A small image classifier, trained from scratch: 2.48M parameters, batches of 256.
Rows from block 8, named by matrix and row number. Rows with one number belong to one attention dimension. Each number is 500 + 50 x the weight over its row's rms, rounded and kept within 0 to 999. All counts start at 0. Numbers have three digits each. After the name is the row's rms in percent of the matrix's.
# v: attention query, key and value (stacked) (model.blocks.8.attn.qkv.weight, 384x128, the v third), inputs 0-63
# proj: attention output (model.blocks.8.attn.proj.weight, 128x128, transposed), outputs 0-63
v.0 082:465621466441554454549438506549489431503431581428573472469426559437488572563546489521539407491534546574554497451489448473561571535463548549516473445444547565596467472505494544556551541417524437
proj.0 078:509539510467473504440471509546437533502443536469523576418533440461433431511519522454413531434474513505585524483563411569563452468425432421547526535499480414463482577487397492522485562454514411
v.1 146:548490465549483498489518482548530507452496517520542490459438494466469409397495503557553484475531514447497498422531431377501460485601427521545524560594499584493512443551539533467530478544578508
proj.1 161:509491370519482491441514514489490473534494543500486488518535504498546501509485459469542461521538431538459463427562538534568469545493264516501510640462503529510490369519490499495654537531532535
v.2 091:469419465549558573454547450524437477409550469460453560464462483507501563469426518528452535453547447508497576461559533548441488430577518478421486479416482502431480532492478573533422470505445555
proj.2 082:486536411537483526544521468554505427445462481461466545457533538488445559504489432487482527575515411486498549508508493570491413551553398439561523489427564538500510430455495500462593437526487443
v.3 090:565498508478438583413582435529568502443494435595503549477442557466420488496505514516571577441582570495489508473459459478556444419463466479564449486519572565558500537532482477518514550490564433
proj.3 109:475476437494501491532549536560483523530497465441534510525503447515545483507489453443519456540556515494497442393508447481509470481554346476558492639472465552510548399525524555479569441553574538
v.4 181:469480526442507525526443543435455478532480507442499490517519521489533526556434473418480452495457523473487442568398556591417576515461605464522459422483492428494569554472483449508414484457435554
proj.4 185:474539623516510510553518511488526493503504491500506546459501461474478457469478472485476517493507562511520530623458482525461532443498711496482529367497451491479466690470492482467398483481438490
v.5 088:552536511439448512416467570400570525588449439436434416502433547568470480532570461504543527555430439483492416577567523492443420519545534500436448463551475490579452526470506472529443547500448540
proj.5 074:470553550439518548521557468560540425514515434423445418527519461437440457461493517430540575539470544581510560584411532467454584513554564459526465531486454582484473481444426581446466495455429544
v.6 128:540445490516469470458468544571563458395563560549480554439413488532509454455585442569586547574553493527460539495550464481500407512507397503527548536570547601498512413505481562488564508483477497
proj.6 139:541456365483524496480514462478514467522464490520448469490541482514473471514461491506521492488494423523477448438510512549541423546520271540480483622449498486473490374479461525510618520527517509
v.7 092:531468565595439451543514532448553520482461437451447513443411537474420433482559556499523582545485503489579529469471449525460585555483525492547530422593566559488413469564468507550434544578461525
proj.7 076:581555519474459487444514440573463557564438459511452522433425531416573505407584457503533448428510503414419418452496566548497451459550499480461446473504581456441524500575495431464506504505563583
v.8 089:395518437433570422435523556581500501509505471592450524532447553617529466430455603535475557551572512574418511562411450419492498500468581514462505470401475537490568563433441566438441491512510449
proj.8 076:509480458503496496444453456458553473539533554425432566561508432438505453434503538571576549456487537433435452415424474567532486487448459493559446434441484541519428466590452492472531546481524453
v.9 094:455434566524492444483499533497572576492453478421469561503509508419472438527500428544438596544442450550475545440535549477469553420532552587582436570603505555510460575468550430521474548594449500
proj.9 083:511435518532525516416488565510483484509453466501434466471498453417491550461463572471445466534426489527515416443590434444455533561507381513454531587442497555553592383461473572565523466422522491
v.10 086:554522446552580446576432578411517545519569499555549521534516566463515543563503486559473419447447408503500514429451504480553565533535490417424415473481509483573582507458545448559494470464557449
proj.10 076:561590561526555412497459560441456430520524552449467461574442539543545462485568489552516517565429488458464589554451446553447499498476608397577512512573570461474566554568539583532447552576578505
v.11 137:490554539471495550501457551480440482489505438504514475463495490561457515554424546424500477472443468457519437564362491588423555557407608516483513457446565413459518488465495420484409432501464544
proj.11 164:482525634485469534569485513534538491470490513550542509470515452516496503508482470507519527511511561529550512614429529506460545510470674460515514354545479493513496641466479513495347507471452465
v.12 085:425555581454536428538515449452443498481465507486481529571502559607500465532467561538492537462488584577516514507521452529515521584488479504512557423418476422568458416527528490561431432474578456
proj.12 074:470439453587455449467460531415471571592442464481536510577559588462454481555541573581494413543486527561523585424535494547476465431548510439542506521532502543473509434480486426472531495588530569
v.13 095:481512476588456580434504516481552486499459475462497469515388477542518444395522458489492487451556577534586591479540521466504426510565510510566515531592451591522425450502474565496541542586468479
proj.13 100:483432387516562502456460475513492554465466451451507465556543535449518542511570456458553462555498469466439512388530535456598481468538281521482503603491508450492533395474500549469568486485458547
v.14 084:557518556443524527472445432583561559398468552459541581577475532592496539478527471546461531564484525510494474445487533410475513567433514427471554493471413446523436446509475428494544403466415480
proj.14 077:406433556452447446474427424558530469558437524480536509550542550517501496561505462541536552437482501464567555490479543572429424537452401529425470451491556515476468555494505555482488570440493470
v.15 079:501440452518561479438483551431542498506590538473534458531533429544493460518595569560399583556467496479565502596503574561440470514483530434539496560524429455488567437535449522478449566443547573
proj.15 074:530430551545514447497508496425470557488514496562449516426561574548552490544582518484434566506494465544523576505519416463534536577500445488494469583500483415442499499469542537483588488530546536
v.16 084:438544464417543512571571442490461446527550508462582527455463435482482549519424473499439494467494464578447428507523502520506468585567421469556495443445464433573531425572462494441464543436428561
proj.16 079:559413559425519491559510482421457544468527473526547555544500427582464473494523532535471435489464560512499428481508581524451425563501417568431465582540537484543448416541517479439564504555430563
v.17 086:437544532510547463454512590484446429397413421486573447515520424488404487524557510514492502452422577424457484517544512427545463561512436542534552504426491544534545560466549562570408504575580480
proj.17 075:547562543455442444489540485465438434516459464481501567550575438588496562582513526482440433499538569550513558404561482416433436493515380428422547470497453488497575493469443520445581457581481535
v.18 097:501564537441506528498498502425450436552486413464440435425502441568503506435409590505509412468426545525489428563485505485477494547488493456424543449541420432448466519482455413456452473485556553
proj.18 093:482531593587533508467445515546540482475480505529493443553469575517538466503470449456509548499453577487525444627449551552466534536484659463555466393487446502510505587508441501487383469487508528
v.19 097:492550415486444442551487437516444423498524530457473488428426527560558443442526534532590510482441480571447574528580466504502426524562467590460500497529570506525507397440566595407552466509532533
proj.19 098:475488478427531467467493567437454521548486557416504510467536464497511513509551502522506510562531443508530512384558567471500473552558295568483446562521559495515532344477498525471525439531502491
v.20 088:585462488590509463535539524516418542556580447442439536523527451407436526458488529454504472529483494502554547477461427494527553440596411548573441426480533468567519505493447523469483430427510552
proj.20 079:438452559532473464546533528504465576516463464412557419580506514530525504464434540565420475439490481513428579554493463440485451418453419478439531444466521520447461442560466546444431531551539572
v.21 087:408505502532471550519508511449568541478471540560452479536568476448573564478446432519411447496493458414519526480449549445486421431560445525421413409421555474505457564511443491529482580559545534
proj.21 081:537499471542443424495432439558535519533474512582512577500456559520445517516507452571569497523504437508511527580445558514409512480463597443491556411433545538500478547434461458446472441537490452
v.22 101:503516560554484480537495433433448470560574446527470471524481423526542460574453541470472502518541574432572492535452569496486534575532499504549516488562475440542586488498508436565390548456498539
proj.22 107:496500589466520442481486554480520504489555449569549492458488500450490455438479493496453468497477529530539550521447485488474525430492735503512538354505541476462433649455467473506428514493432473
v.44 094:526439571515407556573547446557545583457546438455514464572549566521549588545497435469545522562522537512503529489492571582441420479442452504522460549492485518492523415442573567493434526477571500
proj.44 124:537527400471454484453452514468496464479545522499533545453537505487510503485481541529541485546497480521422451411529560494529421524486338463469463580463484518472544333511518513467655457501507465
v.45 085:492496490452450555478552550572439546444589583541523520438442426543435570558493415516521562508541453463497461563565520439579453564559431573570511445553459552572567497473505541507413441459555461
proj.45 081:481534559446454488556580569442542454539524472567439570453542460579574551428457528537530451571546555572429524420568427512464502558544435561573422540432473450501529485556509437493507563421529501
v.46 130:455571584571602458586546532491478464404527460526533528438473475490435425478478470525452482531449502508577496492507508524422467480506564396482467434565427500583469558524479552373456540475427508
proj.46 166:513481600543498495506539469527475478462456480490481508466514462515477466510522505499469474522530556479544518604430476494485566505484736519526473373491472514480493647554478459469402524515489483
v.47 089:486572562479537538495416453421424541520579424555582483419546570465520574404520524545442426498557544517490493462569575565439500471493500524427560499538437569567522454577544577577483531542511564
proj.47 078:578416539448521489551537453560417420459441438537424565481558430471469572573491571437540427545476502464541524458545494445528438423510517571568459442579568441553501414566448430443517559473548509
v.48 099:479518427530510540488508549527560428521467513600430566575517544604484431422474440593439493459568535529406493473463519519577530492524513435426427570495481428439560410532483572503570505546501578
proj.48 109:516469404454551469491460544465532514546474547523546443543541452465560480545489511467489448557462504479508528460512460502532430542459334469504451639547508527453539364467541506557632499526553508
v.49 105:581425464517554565465478545447486475592430514491527538473584541397496565621567493457545531454503477548581549469530506582416447442543544516454571448565523535514479605427499510466493564503544467
proj.49 101:469464557555468494579473560534529442535476531554555557454430521468434550491535451517522512444527478554524497560425537490520484486434702445445522390547525528462514617460465542468351532507453549
v.50 087:477435527525419516449576424487501545583523504452426444458483573457437573480424465559471570421430578564541428557477592493415536538503481499556449555488445536473552443428463463509533495555551538
proj.50 077:509456441560553481510459530540550580512544426464495477544462526445539533514503523499431507496487446430502486493452451428584451533428481590430577600515555433473526434453513527522495463530415453
v.51 170:444553468522520405507508472544521488411523461522560537516459535578518481466543477605511506539501478529449512502591512376508495488534386495453541514483439529523475466469483530450591532513552500
proj.51 168:536446354493493534463520499524510479517517508479486486477491521482507532497513457458532478526477434502452488380544506535578430479476295493535473626499500482479486322513467504471620475480511514
v.52 093:477474410579567410513527562527452405464576521551412421438566444566563547530423541436421404506473536530476437492417523421577566576530511555454560514491510484529417440515424548469484441480549474
proj.52 078:480478515499465528493498512478516565475480565445536452531537485429588545483544435499510555462534562559478550447587435578510418533579461543473447553532431553532425423528478583509559524575453501
v.53 089:473471552521469524556555442565504533455562564512593463507532540476425468595567465464449557506488452514585496458547457503521555430459415553536516476528489535489478544567473452488534526572422490
proj.53 073:465530466503429602580561455417415513451456409522457517553468518482520437449558543503550583500490457446519535499569438550536517547579502603494456547507486556540456572453457552571479500408544475
v.54 084:450542455543501570472419482567488561520578525589522539430575487508554487564518444526540483539524541475482419540464479429436553459496407523565538422508410579435470446466410413545567437500488497
proj.54 084:565517503449526581437498435471549483482536561511488420551513495490487467465486475415525491455425444415537469503506550548577458508576345542492460624484500524564528503495478550493494518442574518
v.55 089:462454473531476462531478487525491474611520467410529575575487541549585435597552444424443510485486512507451496508589584514541564569573585464434527386545497520456484464534529458496565540523565493
proj.55 087:540567564456517548487537542554546477422529480564571468486468565452445454446554512428530557444567497458584448491420533537429455421535534577443567383470491459530444576529517533504418540555518524
v.56 095:444443465517442501453399465496541484496549566427437506531456515521527554494444488421477485460436581582574579530514514516476564535515527480470552436490608549562452586579493526514414556445500473
proj.56 100:528472632569467513536467493508560449533437474564464492440501531458534451475534454561541527469508571453586440540446503503512482504493731489557496342520472503444500603563498471517389512522520552
v.57 093:480622428536541556460470534448524470492446573455578470511454478584440446457419528600394437495467512571454521459535475455472526477515444476501543566516544477494556520562562433534541447584482416
proj.57 096:529431403459498427512542480433448440546504521483473504495542513502502499461479539444570522477442481546550459506487561465519421475533331568465449523524548517544549461455463533470634497453467453
v.58 097:545529590447421491485482541431549558478494561463421551524451504471551542616462436427537564540503571480561569530530446607473454464425542537524529454467569443422596603444587528568434489427565535
proj.58 095:484495576591468534463519516574541458500518499593571490476553533542411505436517496485472470547565512575485554606423518489457527524432583515500522366552526505478453566476537464546371484571431420
v.59 090:442506566474527565446527467551532520497548547549524468569526586577493502519438426453465551544518563578443483550527498441564543561450492554577415444505477443544512446525463493580543519458519429
proj.59 073:575458477453590444445505549436503537538499565482572491416507457486579472557559475448568519416580473485491447430447425462567581465502459422475478409496551433526458471500516432483485520530420462
v.60 129:491407555476435549475407541477490483525523475450532475523519539398524557568539450392564507567484575447568525464531575606496552456453596518494463490579520514522589543502552494478489546525458502
proj.60 119:478484548540453480495502543505535451443497516567503471538443489485422550480484568502535501492546494507549552615504541474426568434526696470501496385531502457538433614466536447505448538486497463
v.61 085:540406543558472510426426544559511554546422476424471537503456466480415575530438490488474502448483502433448506440562554570528539585563444477507500495591395526532599488512437454437412479552505581
proj.61 081:503538438486454521551551534471513468522514433525568564524429483456472539429577524482547420451570417573566474480562542566578501482453487533516565608482446476560495466434567558537518426441474536
v.62 129:431545477482477491488595467575592535418517494536469537547440534521509502403501482590490524440477428508450475474569476481596502493521490517515521534457482558569415390502432565491550531514567453
proj.62 136:546517462494516484513453461479493543557484494486479496477482547483501463528485500520501491492541430514463449407544530547531478482534264517466512610470529535502539367518469541542634511544489547
v.63 129:510489535519497494441483586516478515556476570481425458518599484434495579531542518423516494547445510502534517549502525606443485536420570551451485407437515444503518569454505399465467515501503565
proj.63 136:482480626520544488552498514466460501457521460501549539470527500527509499470521484490532465499531494508558530577421473508431570461538700469485496414460514460489535687514467471468366469458454490
v.64 099:554537542455463540452506504416528463427428542445545591515483509410501415575437499468466465445565438518503507529564429505545540451429433446472518506509429462443569565452537442564475525507564432
proj.64 085:470506426498423458421571547439479558542559580490425456458473463539473571464529555529449565475530472533454493525540503557503468432576354513548472584483468416500557455438423558561495440550573499
v.65 100:596404466431552573583454473557554557555550553560502460547534522448559503504425408523576466465517535491462538522548572505426486395488481581553539503534520480461551486480463555555432573548496491
proj.65 087:433508424450465452433560496483532531475573532533473461519515524499539554491559542543553444424558511475506448369575498515489562525575402499505530609461472419567462382514574493554489445468527502
v.66 090:553566555476564532476515545532505539553584451516557489493489553479505549440542449451440432543506534518495505447537530470463417519584498555415504467423432415422538467485563563426450434478531553
proj.66 082:497557503510504526523483524482542536502447477475506535576430553444543421471546443562463496567534525497432530624424449556522582521549630518478536394550532434519495597569540512465401554504532427
v.67 089:607408457537477469485481533415469549422579477480453432559467525456450469435435401472566585483549560542552444442523467441468455455485449529498513539569530540486517494563467550531513499461462464
proj.67 077:565504428556535505493523471465412495532463547541534482421518522530442487616502525531520581528487519511431489373572505541441446431435384559447433507437546499487463482525495531562517461560582459
v.68 099:524442463442399512519459486542547474484445420446454507490554491435532465537569418467556516575504504479554442502448508506460473482550486600494545463455518471433504440474546504557529527561506538
proj.68 098:465491405457470446428454544553432515574444532474512447448481530558512546574519525551489465521564526528545467377584453474573485500552318559459445561507520511513569380413457518502508484532536491
v.69 096:496502426462549453417543436566530537477528506453548467506586468580458548538540602435462457475455422574492411570516427548551564553546552528409488480475576456571422549567527435406445505513547507
proj.69 081:514526571503566552459518551409574567468450519465520545428468459426482553375506511442441447548493578452561416608502441436579424513511561547453470450430514566558560586528531563437468575529459515
v.70 084:559536465423549451565440587424483453558463433520481547538530535457539408417536575436539471445568497518535535464427546448432542488471467584466502491560485479559430465456472554461472420587528539
proj.70 072:449468478518431444512417495576497569447584435465502436478455427509431479484463461545415548557506581555432474558522547547457429466548498520439458562484534429574542472516591427519544538438559423
v.71 089:505582457573540488558517454464473413471499564438498463510516516560464514547469536429502404484515433438430483464544526613461461511457499500400502579437472441464511416530471486409556459568546497
proj.71 079:482473592451524481532564505492456541532451437478466442454560491578460500411526477558581541546498541493428441482533539422468522582541570568523574414436511561469572591517443426532449534454425486
v.72 089:483464520419529431519531445522573564506504410467539505488437478532416489576518555523538451472578440452469435451436460508420479591491559483581505413494476440487573483452455429460527579470445532
proj.72 085:484553548478499542497566482487508578448540464513464555474550470563464545475500497495499436500495500561514427585505462427512501437415672448447441409506433482502462491563529460562433484446530524
v.73 088:450554568475486437499587508473492411571539566561456499539563569548488481441558483426452467563496504455473578492548507471480502530479466573448494509422533487413517469451525447487508470512511567
proj.73 074:461476446491564502516483410432471431443577529439474520489478478446482572459498445441411499577475513429535452455548537452567527441423537522581445425501463553511457479577587583497544531531425438
v.74 086:501522453577515483495531414539581458590487550493540465483570495537566486526571537488572544554508559572468549559538502464486553509553497487529482440539499430520549562545545591487458443470573548
proj.74 076:546529446510548556553417434512405521426512560492559435479513515554509515467459557528419452500529494463534524568423431478422525457450467452536528515553452576544460498558489506464536488441459534
v.75 085:530512486565536493451472587537437434433522549496554491527514556466523450537465546475554472508479492424572417504451546453472418460555532513497435511434460557417587522517562465532429556454409533
proj.75 074:495532509513523486532528537568455559540566437504565531488565438578455505454503563450554481508519428458546423556495584539415482476494460587553529517592486468420548458491474498455509589584500513
v.76 078:454471510487416479544446571505571591415466435557547442517494445518564504473431544526493521522491606517449451459531512429544423557475504558550521472507413561509499518429498524579460450592393555
proj.76 077:478542469525528487496548526483526505453464513464430525507531436549535583563439434508434586483488508442428550537419546531494498450516432444434461571473568556551424432506514424426440579414443577
v.77 092:430481428547565536519493553559579439420494485420475492575497455566559444466456561536567530537543422450471477535560541529429463558450470559508482466514554553511482457523567489547452530577452535
proj.77 076:476568518458441438531444557565400470542483553559428480481466526511503532490517515528416436586466430597556559499443582565555569438525511420519559487498435532446496472470501429510524423456531463
v.78 091:612532460507507509449406515518432570515440427434452494559467556521485530460560537538555551486529452501583512451477478477562459490541443570544577424498438523437432482450459540531503563469417520
proj.78 080:443412466525560508438568493513515446497537588446511531517532443475511477586418536492434576474560464586439593403555520467447478426456362449470494559500536511521488430529513474557583538464552545
v.79 093:467412577555450483506457505485539550438543537554477564567489469557489427461544455574565437525492457478524558499580460553500536427445518457594571556589518547413441536468523528488436449526528485
proj.79 077:470432520538533458420418530585424543570471553536480548553536420416457436466488425545575543496571443494531565417549482557491572450456468485522503520455492584525574549510562567469556536542542423
v.80 091:492493590439465465533486520553460474546571480419432549508499475406488464485554441443558457511511569513551499559557584610427480490434545578466514477567585436459517477530528544500444561548447559
proj.80 107:536513546535532536467538503550521498552446538546475462469435550567478556531461442506504521442557549533567528607511539531514499497441683443523533396540491519553508541454499520439359490529541528
v.81 084:463561440417552512568502569573546444474495528514484548528583589490445572424459550468534489503442480503411512527418567556545522434544433569514426478534550512446436567488547558461443587454458543
proj.81 077:453405483539521530411503451558507511595562545557488467560482520545430533564428436500515437430510450540491531539545540546453498456457479555456484529481449575540572481543518503524542426448419435
v.82 089:450467470486490454564480547511577491445561464575561482535422512558461549418477457595556525575482525487429561435477407461462437467423561444476530470542504475406511468565459481471515459569581546
proj.82 087:567505483488487464492480486434502507508564457532574511461527550483471470518562510499542515433441495454491447395556536504536422491435437521447488532509567437566568447476443438454547512541471493
v.83 097:543515414585518407468560438449460505481494484500530492545381469555446507493521551596550517520498475473527553535557442525552468550571424517544503526448434490422430454446504450465511465446576488
proj.83 105:446500446491453554454424475524474500550484544489498491550562483450533458522479525548526542486528416442442469461596512488590419529548382491498541626500575469499479363465468454558642453515523497
v.84 088:409575458560532551479459421445496419443516424502436437503442497421422509545525586433508480420529490529523430522521536566543440585531600477517469544430478449497555582468472484521492471556511530
proj.84 079:571556605525467519549568523493486445436480453568557517464532575464458511498573466475493529456502545469549540441523537456457578485462640475416563552537443531432427619569538477554481466440476505
v.85 103:484522500548514431486455523493571511443569586499497522509405430519536488481451444633433493575481460520425471439521481417441496555567424438588539460584487515462426466501483578505581535471485457
proj.85 108:500533446494525482473451483551531508502523534512448486448459516470504521486513458459511483482459529484469532419569473463588429462525325533499508631523571539511521343492553441446590445479563510
v.86 116:431470462492520433517475471584526510403501500592493512498505564576541436388458559600503538540489491491441551494550423501576447470475427447517466472501470571509443481464520528485578450459475424
proj.86 126:558463424516458546444436484502453525506478534473533494557550535510490492490500538534492461497503435499445454438497547481548440470521259491536542597451518463482514378470483514534625485457480476
v.87 090:440454487471501476561462557531536432522579559531581578458543445458568463448518489473549550498541577466577509509598543484579470480475565465588450534559551549488536412417481487582541563549525449
proj.87 069:592502518402531537577520502554563418430443407472520505550510492411580467462538412539458561476577479599514443567538499460518477526424480440509460521469531531449441585521479407419508470537574565
v.88 090:568453491457542491512522502519410539598466490421477406521498454497482607509447533431476539573529551535491532472530605533480476583433584544474536406497519464522532581459443539524450537511482576
proj.88 082:442537481531466534535473507588465559437518424498561537510468419563488529538541472451505526515463588475506508591541515512453479457449718427536514384544489505545512641565433512527352462514528480
v.89 084:531448503572513541590518495480548418544467412537440516464449584469501472461453570587543531487487515465581514490543495543540521489519487472579570583410529565493474462484428527403500439490500482
proj.89 081:521511410499429526441453551424564538541523529537425458441581444457578488554574447512493569457432415572438518457477479559468463555467365453470478573517564497458420463525545483470505437448585446
v.90 083:462424583487529433541491467493504567501408500572560408523564528570540592417452447471419499449543530479506568453534500429592462502569573475463515564412500447448485503524511557505491540545468575
proj.90 080:517568578499575539574533431509502453559461427581538503426418437572502457567522435469535552498514497453571514597536568420467567474431616498426493438448435466569522486456470568541510541485569474
v.91 088:486526463518455484456567567484512537402500428536562568569451569495536433409452540520558540524510490486445449580450511524582398514514422536549505530561427525514463560514558561439454483533561480
proj.91 095:452510391405499556419414513457516443462554477517528525452528558437492458481485446528496499457543549561534443440483571463538519539495358526568541567533444423456543360511515482561613524481492552
v.92 117:556550498450486533556511549459416529576474527436503525443580455525514577516531543392464553517485506475483506479400538587520482555534599490501510484455578404507451568549567484476506510507438465
proj.92 137:468518625489461453570567487541552499468548469530486502482505443504472467470476534476463514453534551462552544533433538521419509516529683467522463411521485514475501658523456460494355534459496446
v.93 088:529486412430567564541467575511453554493463569560500447566533580500450439578419566507502461501535460548437569505559443528429563551461491492527545479498491433496569432561465461424554461557503490
proj.93 074:415554468520545504558462589575475413546486546491572570439461584487587517525578441555572523558475472507524506457431494577534577463545439428511453534495414416462454586563518517482541526495458488
v.94 093:478500474578485443571550471531483563546466451524465582445449576499491479478447471541443534430456481476439486581460399427504451467570520476515534522452445467472401451460471586414534511572572541
proj.94 087:540436437489469543503423459573560467486511437495494429462443443533489526554561458472556516509519439506477487417598436488535493468501353571439428600557477568464566442431534439455546571546474464
v.95 093:566448495596506471456506422570542532484586462555463535424554525480530434448559467462482431435497577431578496479505590433540434452440478461579487466542430506531435540581427438466559561544572493
proj.95 086:459456394420509485480411550447515439460570516512461553532535482506560520480577521559472491532470510427451546508480480446475492583435327562443467561459460564532560457456535501438586460473574544
v.96 084:495452465500529590516548551441451577468540511518493483551535581494544547519455430555570502482585434483420474451477560416442548585562524456430530552488451590445467485520465525498486471588421461
proj.96 075:441481466552492531444490522489562432455469589468495463538436501423547458533442441533470541466424451419478416504488560413508441442521531538442439568474527437573561519448491558555537445449468434
v.97 093:525571492520544397583459514523446484503484459536444495460497439480542386364558483538502434539512524441425492470593522479567503463489470549548515532494474444480396404551534532504443528452528448
proj.97 112:490556373461513524446501448503500484544500500432446464497490497470556544526490539457537488477546418556477456436496447448574507552469309441509522604522512443468558326565436516440616542514561524
v.98 091:555482473484489449470479438521559592561531437479526466462495548438475435577439435387518485476559489419479541419558488427570443527499544496411447452582438490428442513459511515584476459439553487
proj.98 078:537561609570535456447488487576588480453541540456439522526527485530539560530483497552469542513518529478518566521547521490447469480447643483455417446529535464465413583575529555561529584523526537
v.99 099:475437475536524519521414519483423456483453494537541528453572435421502538531465485492473497431450570489539451533481564542410580466503550518500433472471479403480557474474533544451529521544416480
proj.99 118:498471595522461520520532525448520505528453487554528532538511479475458456496502444477493461492530563538482556592472504456435518528545685478501543374516512511506485690462513522460384509473477538
v.100 097:436461450478513485491490526443422471594533427436491504554530423478473491509545446423547431531555510515506415542442486550531485461437558538573479460457548395536552548539514564460457402539467542
proj.100 116:483562566549488495490479491552561496474492460520471535504530528465451462525502560476485507499458572502535523599487462530473523513508624443480519361486466525519517596490485551543390459479436500
v.101 086:425504504418577574588432588430562488549472473505532569587571439535449505522530586543524415527419453531489418524421496514417443551550468448572572516460457509499561555429538524481437515480560586
proj.101 073:477572526540434395447575427557464503456447565539468415543575515478519449560415546463516431465493434546450474492421438444564505491450498426526444488482507564452557500452560500469529557511542463
v.102 093:507520487492565536432501544399460571564419405489457538431512440534560583473431452520421463458450519434551517564479442583560507464542591525500452437549600568578584529492536468518510527501487567
proj.102 100:511502636493490475516546510472526514513510461581519463526537481562466503545530512484452529463534536495526509561433492448489545486433721496477473408417443442563468578469471519517396500453534473
v.103 087:511505566501532440575525427586520434542437547540539430555441526458573430385489595536436443480498490571477457436463479539534455453463427526427583554438430441420523497471503495513527547457525510
proj.103 090:487472361524471524537448455490546445541521525492570574511509509477456460460521574444540571511484414490454470464475469527475416504493398527518489628434495536559525337482540564489616517544586444
v.104 089:470416427579459468430483569493430497522520557566509514447558476582524490407540531565502560494442444447495489470566428482533565578482516433565486545414481547559507540447536484462516523449509455
proj.104 082:529548428549516549461501575474440522504483455416520448578569488460498428552528495506573493583463452579531505399480478578571497484424367593472510497569512496454496467498462558443560447440562544
v.105 120:543536439549518438543502439550549548411462508497520491495420550513497506388588489536561519520493444501481501454543476408582470439542364507505475500565418494494432457516450567498508499514502411
proj.105 148:465481408490539509456469522528508471477494546434514484508493527531531512501488492537524471464523437466487529459561542510553446492548255500499494621536537543487525331468473467530649537502552511
v.106 083:528498475559493472439438548546455499528561449479474427462421529441414482514445563518426479475480522547462562565484595430451452561506571409511575526470571527414519482469433502501492588528573481
proj.106 080:525507475488560561544577558481461427436568433517429559526575465549447509437460473442566417528459492504551421485516440424484481534439473453496518488500522581475498472573491467509471452445440528
v.107 090:575571487493421423479487430540525525400468536455496498502516515441494423529482463537503560568409431552499466568444539411494465446469559475521565433475451456475504462585415444551525513563531469
proj.107 080:427501548446549424565435546515450528543446462511464426459473423494525462474456550570523418522561557470537492502500514524552533428429421485411475484457560483583523534467507535575436561557551509
v.108 102:500444472405473458565463567413549520473467462535541534539582466471538587522432427430411493419519521431424453549419495457459458538448566443460541416488548433560582519498537500422481561516485495
proj.108 109:450492541498471518460517445524511508455439480540564512527434537508486483478447488444464508441523566531567526573445523533474485445474651479451527392560474440541512593535461482548384553444523550
v.109 101:482414504468473531547542560427412590576451527504395482472505569406516575504507537497541527515479469512430498544502470472470478479540510464518505419501509429466529513435442415549428519488469593
proj.109 108:448561585476495521493521456466493492483510521480501469538453482536511541489542529476473546479492564473548471593400475473427513514436671443457540376476509464510441667473490461519333476504510550
v.110 095:545523499441573458470469484554554450468496496438527583512550430574450423502440474502529429501544552488445460486490542393498518495579462580574474574580522536570443487453513555515585478520440448
proj.110 103:444531439541477562448423471441511444463452533455498442453506536459533471527469499521511536491528548552518465374584457473471529480547320501506461648429466539538482383500465515543537561507480463
v.111 120:556521503526422507461533451410445493602446501481489510503555504405574584513483497375419543526505535550539482518459574551447582503467614559508519443491532477494462494446544463502504432455455520
proj.111 144:493516576506515474513511497528484527463454507504513537478519483500452514473488506520475458465463578506511478592497501488436504457490745470461474329516526536477503638482530489496358527537515516
v.112 094:503512581496574442513573507551585574522459571429459496490463485467414446478578545481548549527543450451506432578480439520495428435532517570473470432547569583493556443443437450463503425504563542
proj.112 071:449516537434459559417484475500469535425492473550412563487443577415513443422561565493545527508474405408573580504525421424493431506528415550587479525518464517541532567446585483525562556462446439
v.113 087:456540523470538498573561495533550526561527490418506426489559498430505412533553581569574422452538433474460491412502466421528436555504492428409536485485452567531517550490421571503533488513467470
proj.113 076:461427448431446465563532428542553447487528511532427443527519574481542547548511553503450557568535430528509475446546475498483549513465484509534542542490571505429527475493479490493524583577410447
v.114 082:520559521547403513518509426539477471560568445585453519534553467489527547469445437488496525440460404463412564515446522434449538527581530444455514551519450557469448474559501554410486502450496493
proj.114 074:505503449451480581582517590452570533482545473540458429492540534449582480469455577452504541456485483488501583532490517435480469543487371459554492594544492564549495482561476560541553468503433481
v.115 120:555482424540492532535485480501549559436524524543511543535472558488499464448553493548491448484526432530523545446543522396584404491593423461508487573528510522469524410445452578478523500534551523
proj.115 131:478513391509536531451453542497532533469487540442467485517502462501463484458541458532479507507502456494465449393509473502538464489495314544473525588469559552471529314503457512483604493527483508
v.116 081:520508507447595539462444511584414431484491476596508531499442465565448441453554496454528523508481566430589581421488410567453540511473534534463483588543501498493578500527495502514574540445439445
proj.116 075:472525589489560553532426492534504590454437450489480559425441445472540473560456531534496430499477450532560500551491568472536535510526630530570500559466423523541516548458436580548472548518587476
v.117 112:487536482484442489518509471450489439499541487510462484471580424539453584555423457504502449442455562510515521574501561500445559468476622546497427489463525418553576599475521416549416487531449493
proj.117 128:541555595533465530535512506523484550530479541480523550533537494488472485469453471501469514524510552478486500630462445487425508476501669488468487363490526461490497681537514524527354520462466474
v.118 085:585412514549556488525554506513572466545438530565560433534539554499434583589424415502571501477473529541509583436552538594531562523534470576558488476537458464541488516530542514562492496477456412
proj.118 079:516451422541548562490460544574557473568529440521551504490475558518572521442482568453565525480437447494485421524488455547545481574524513576464430417545494538556437521543474533490433562571568491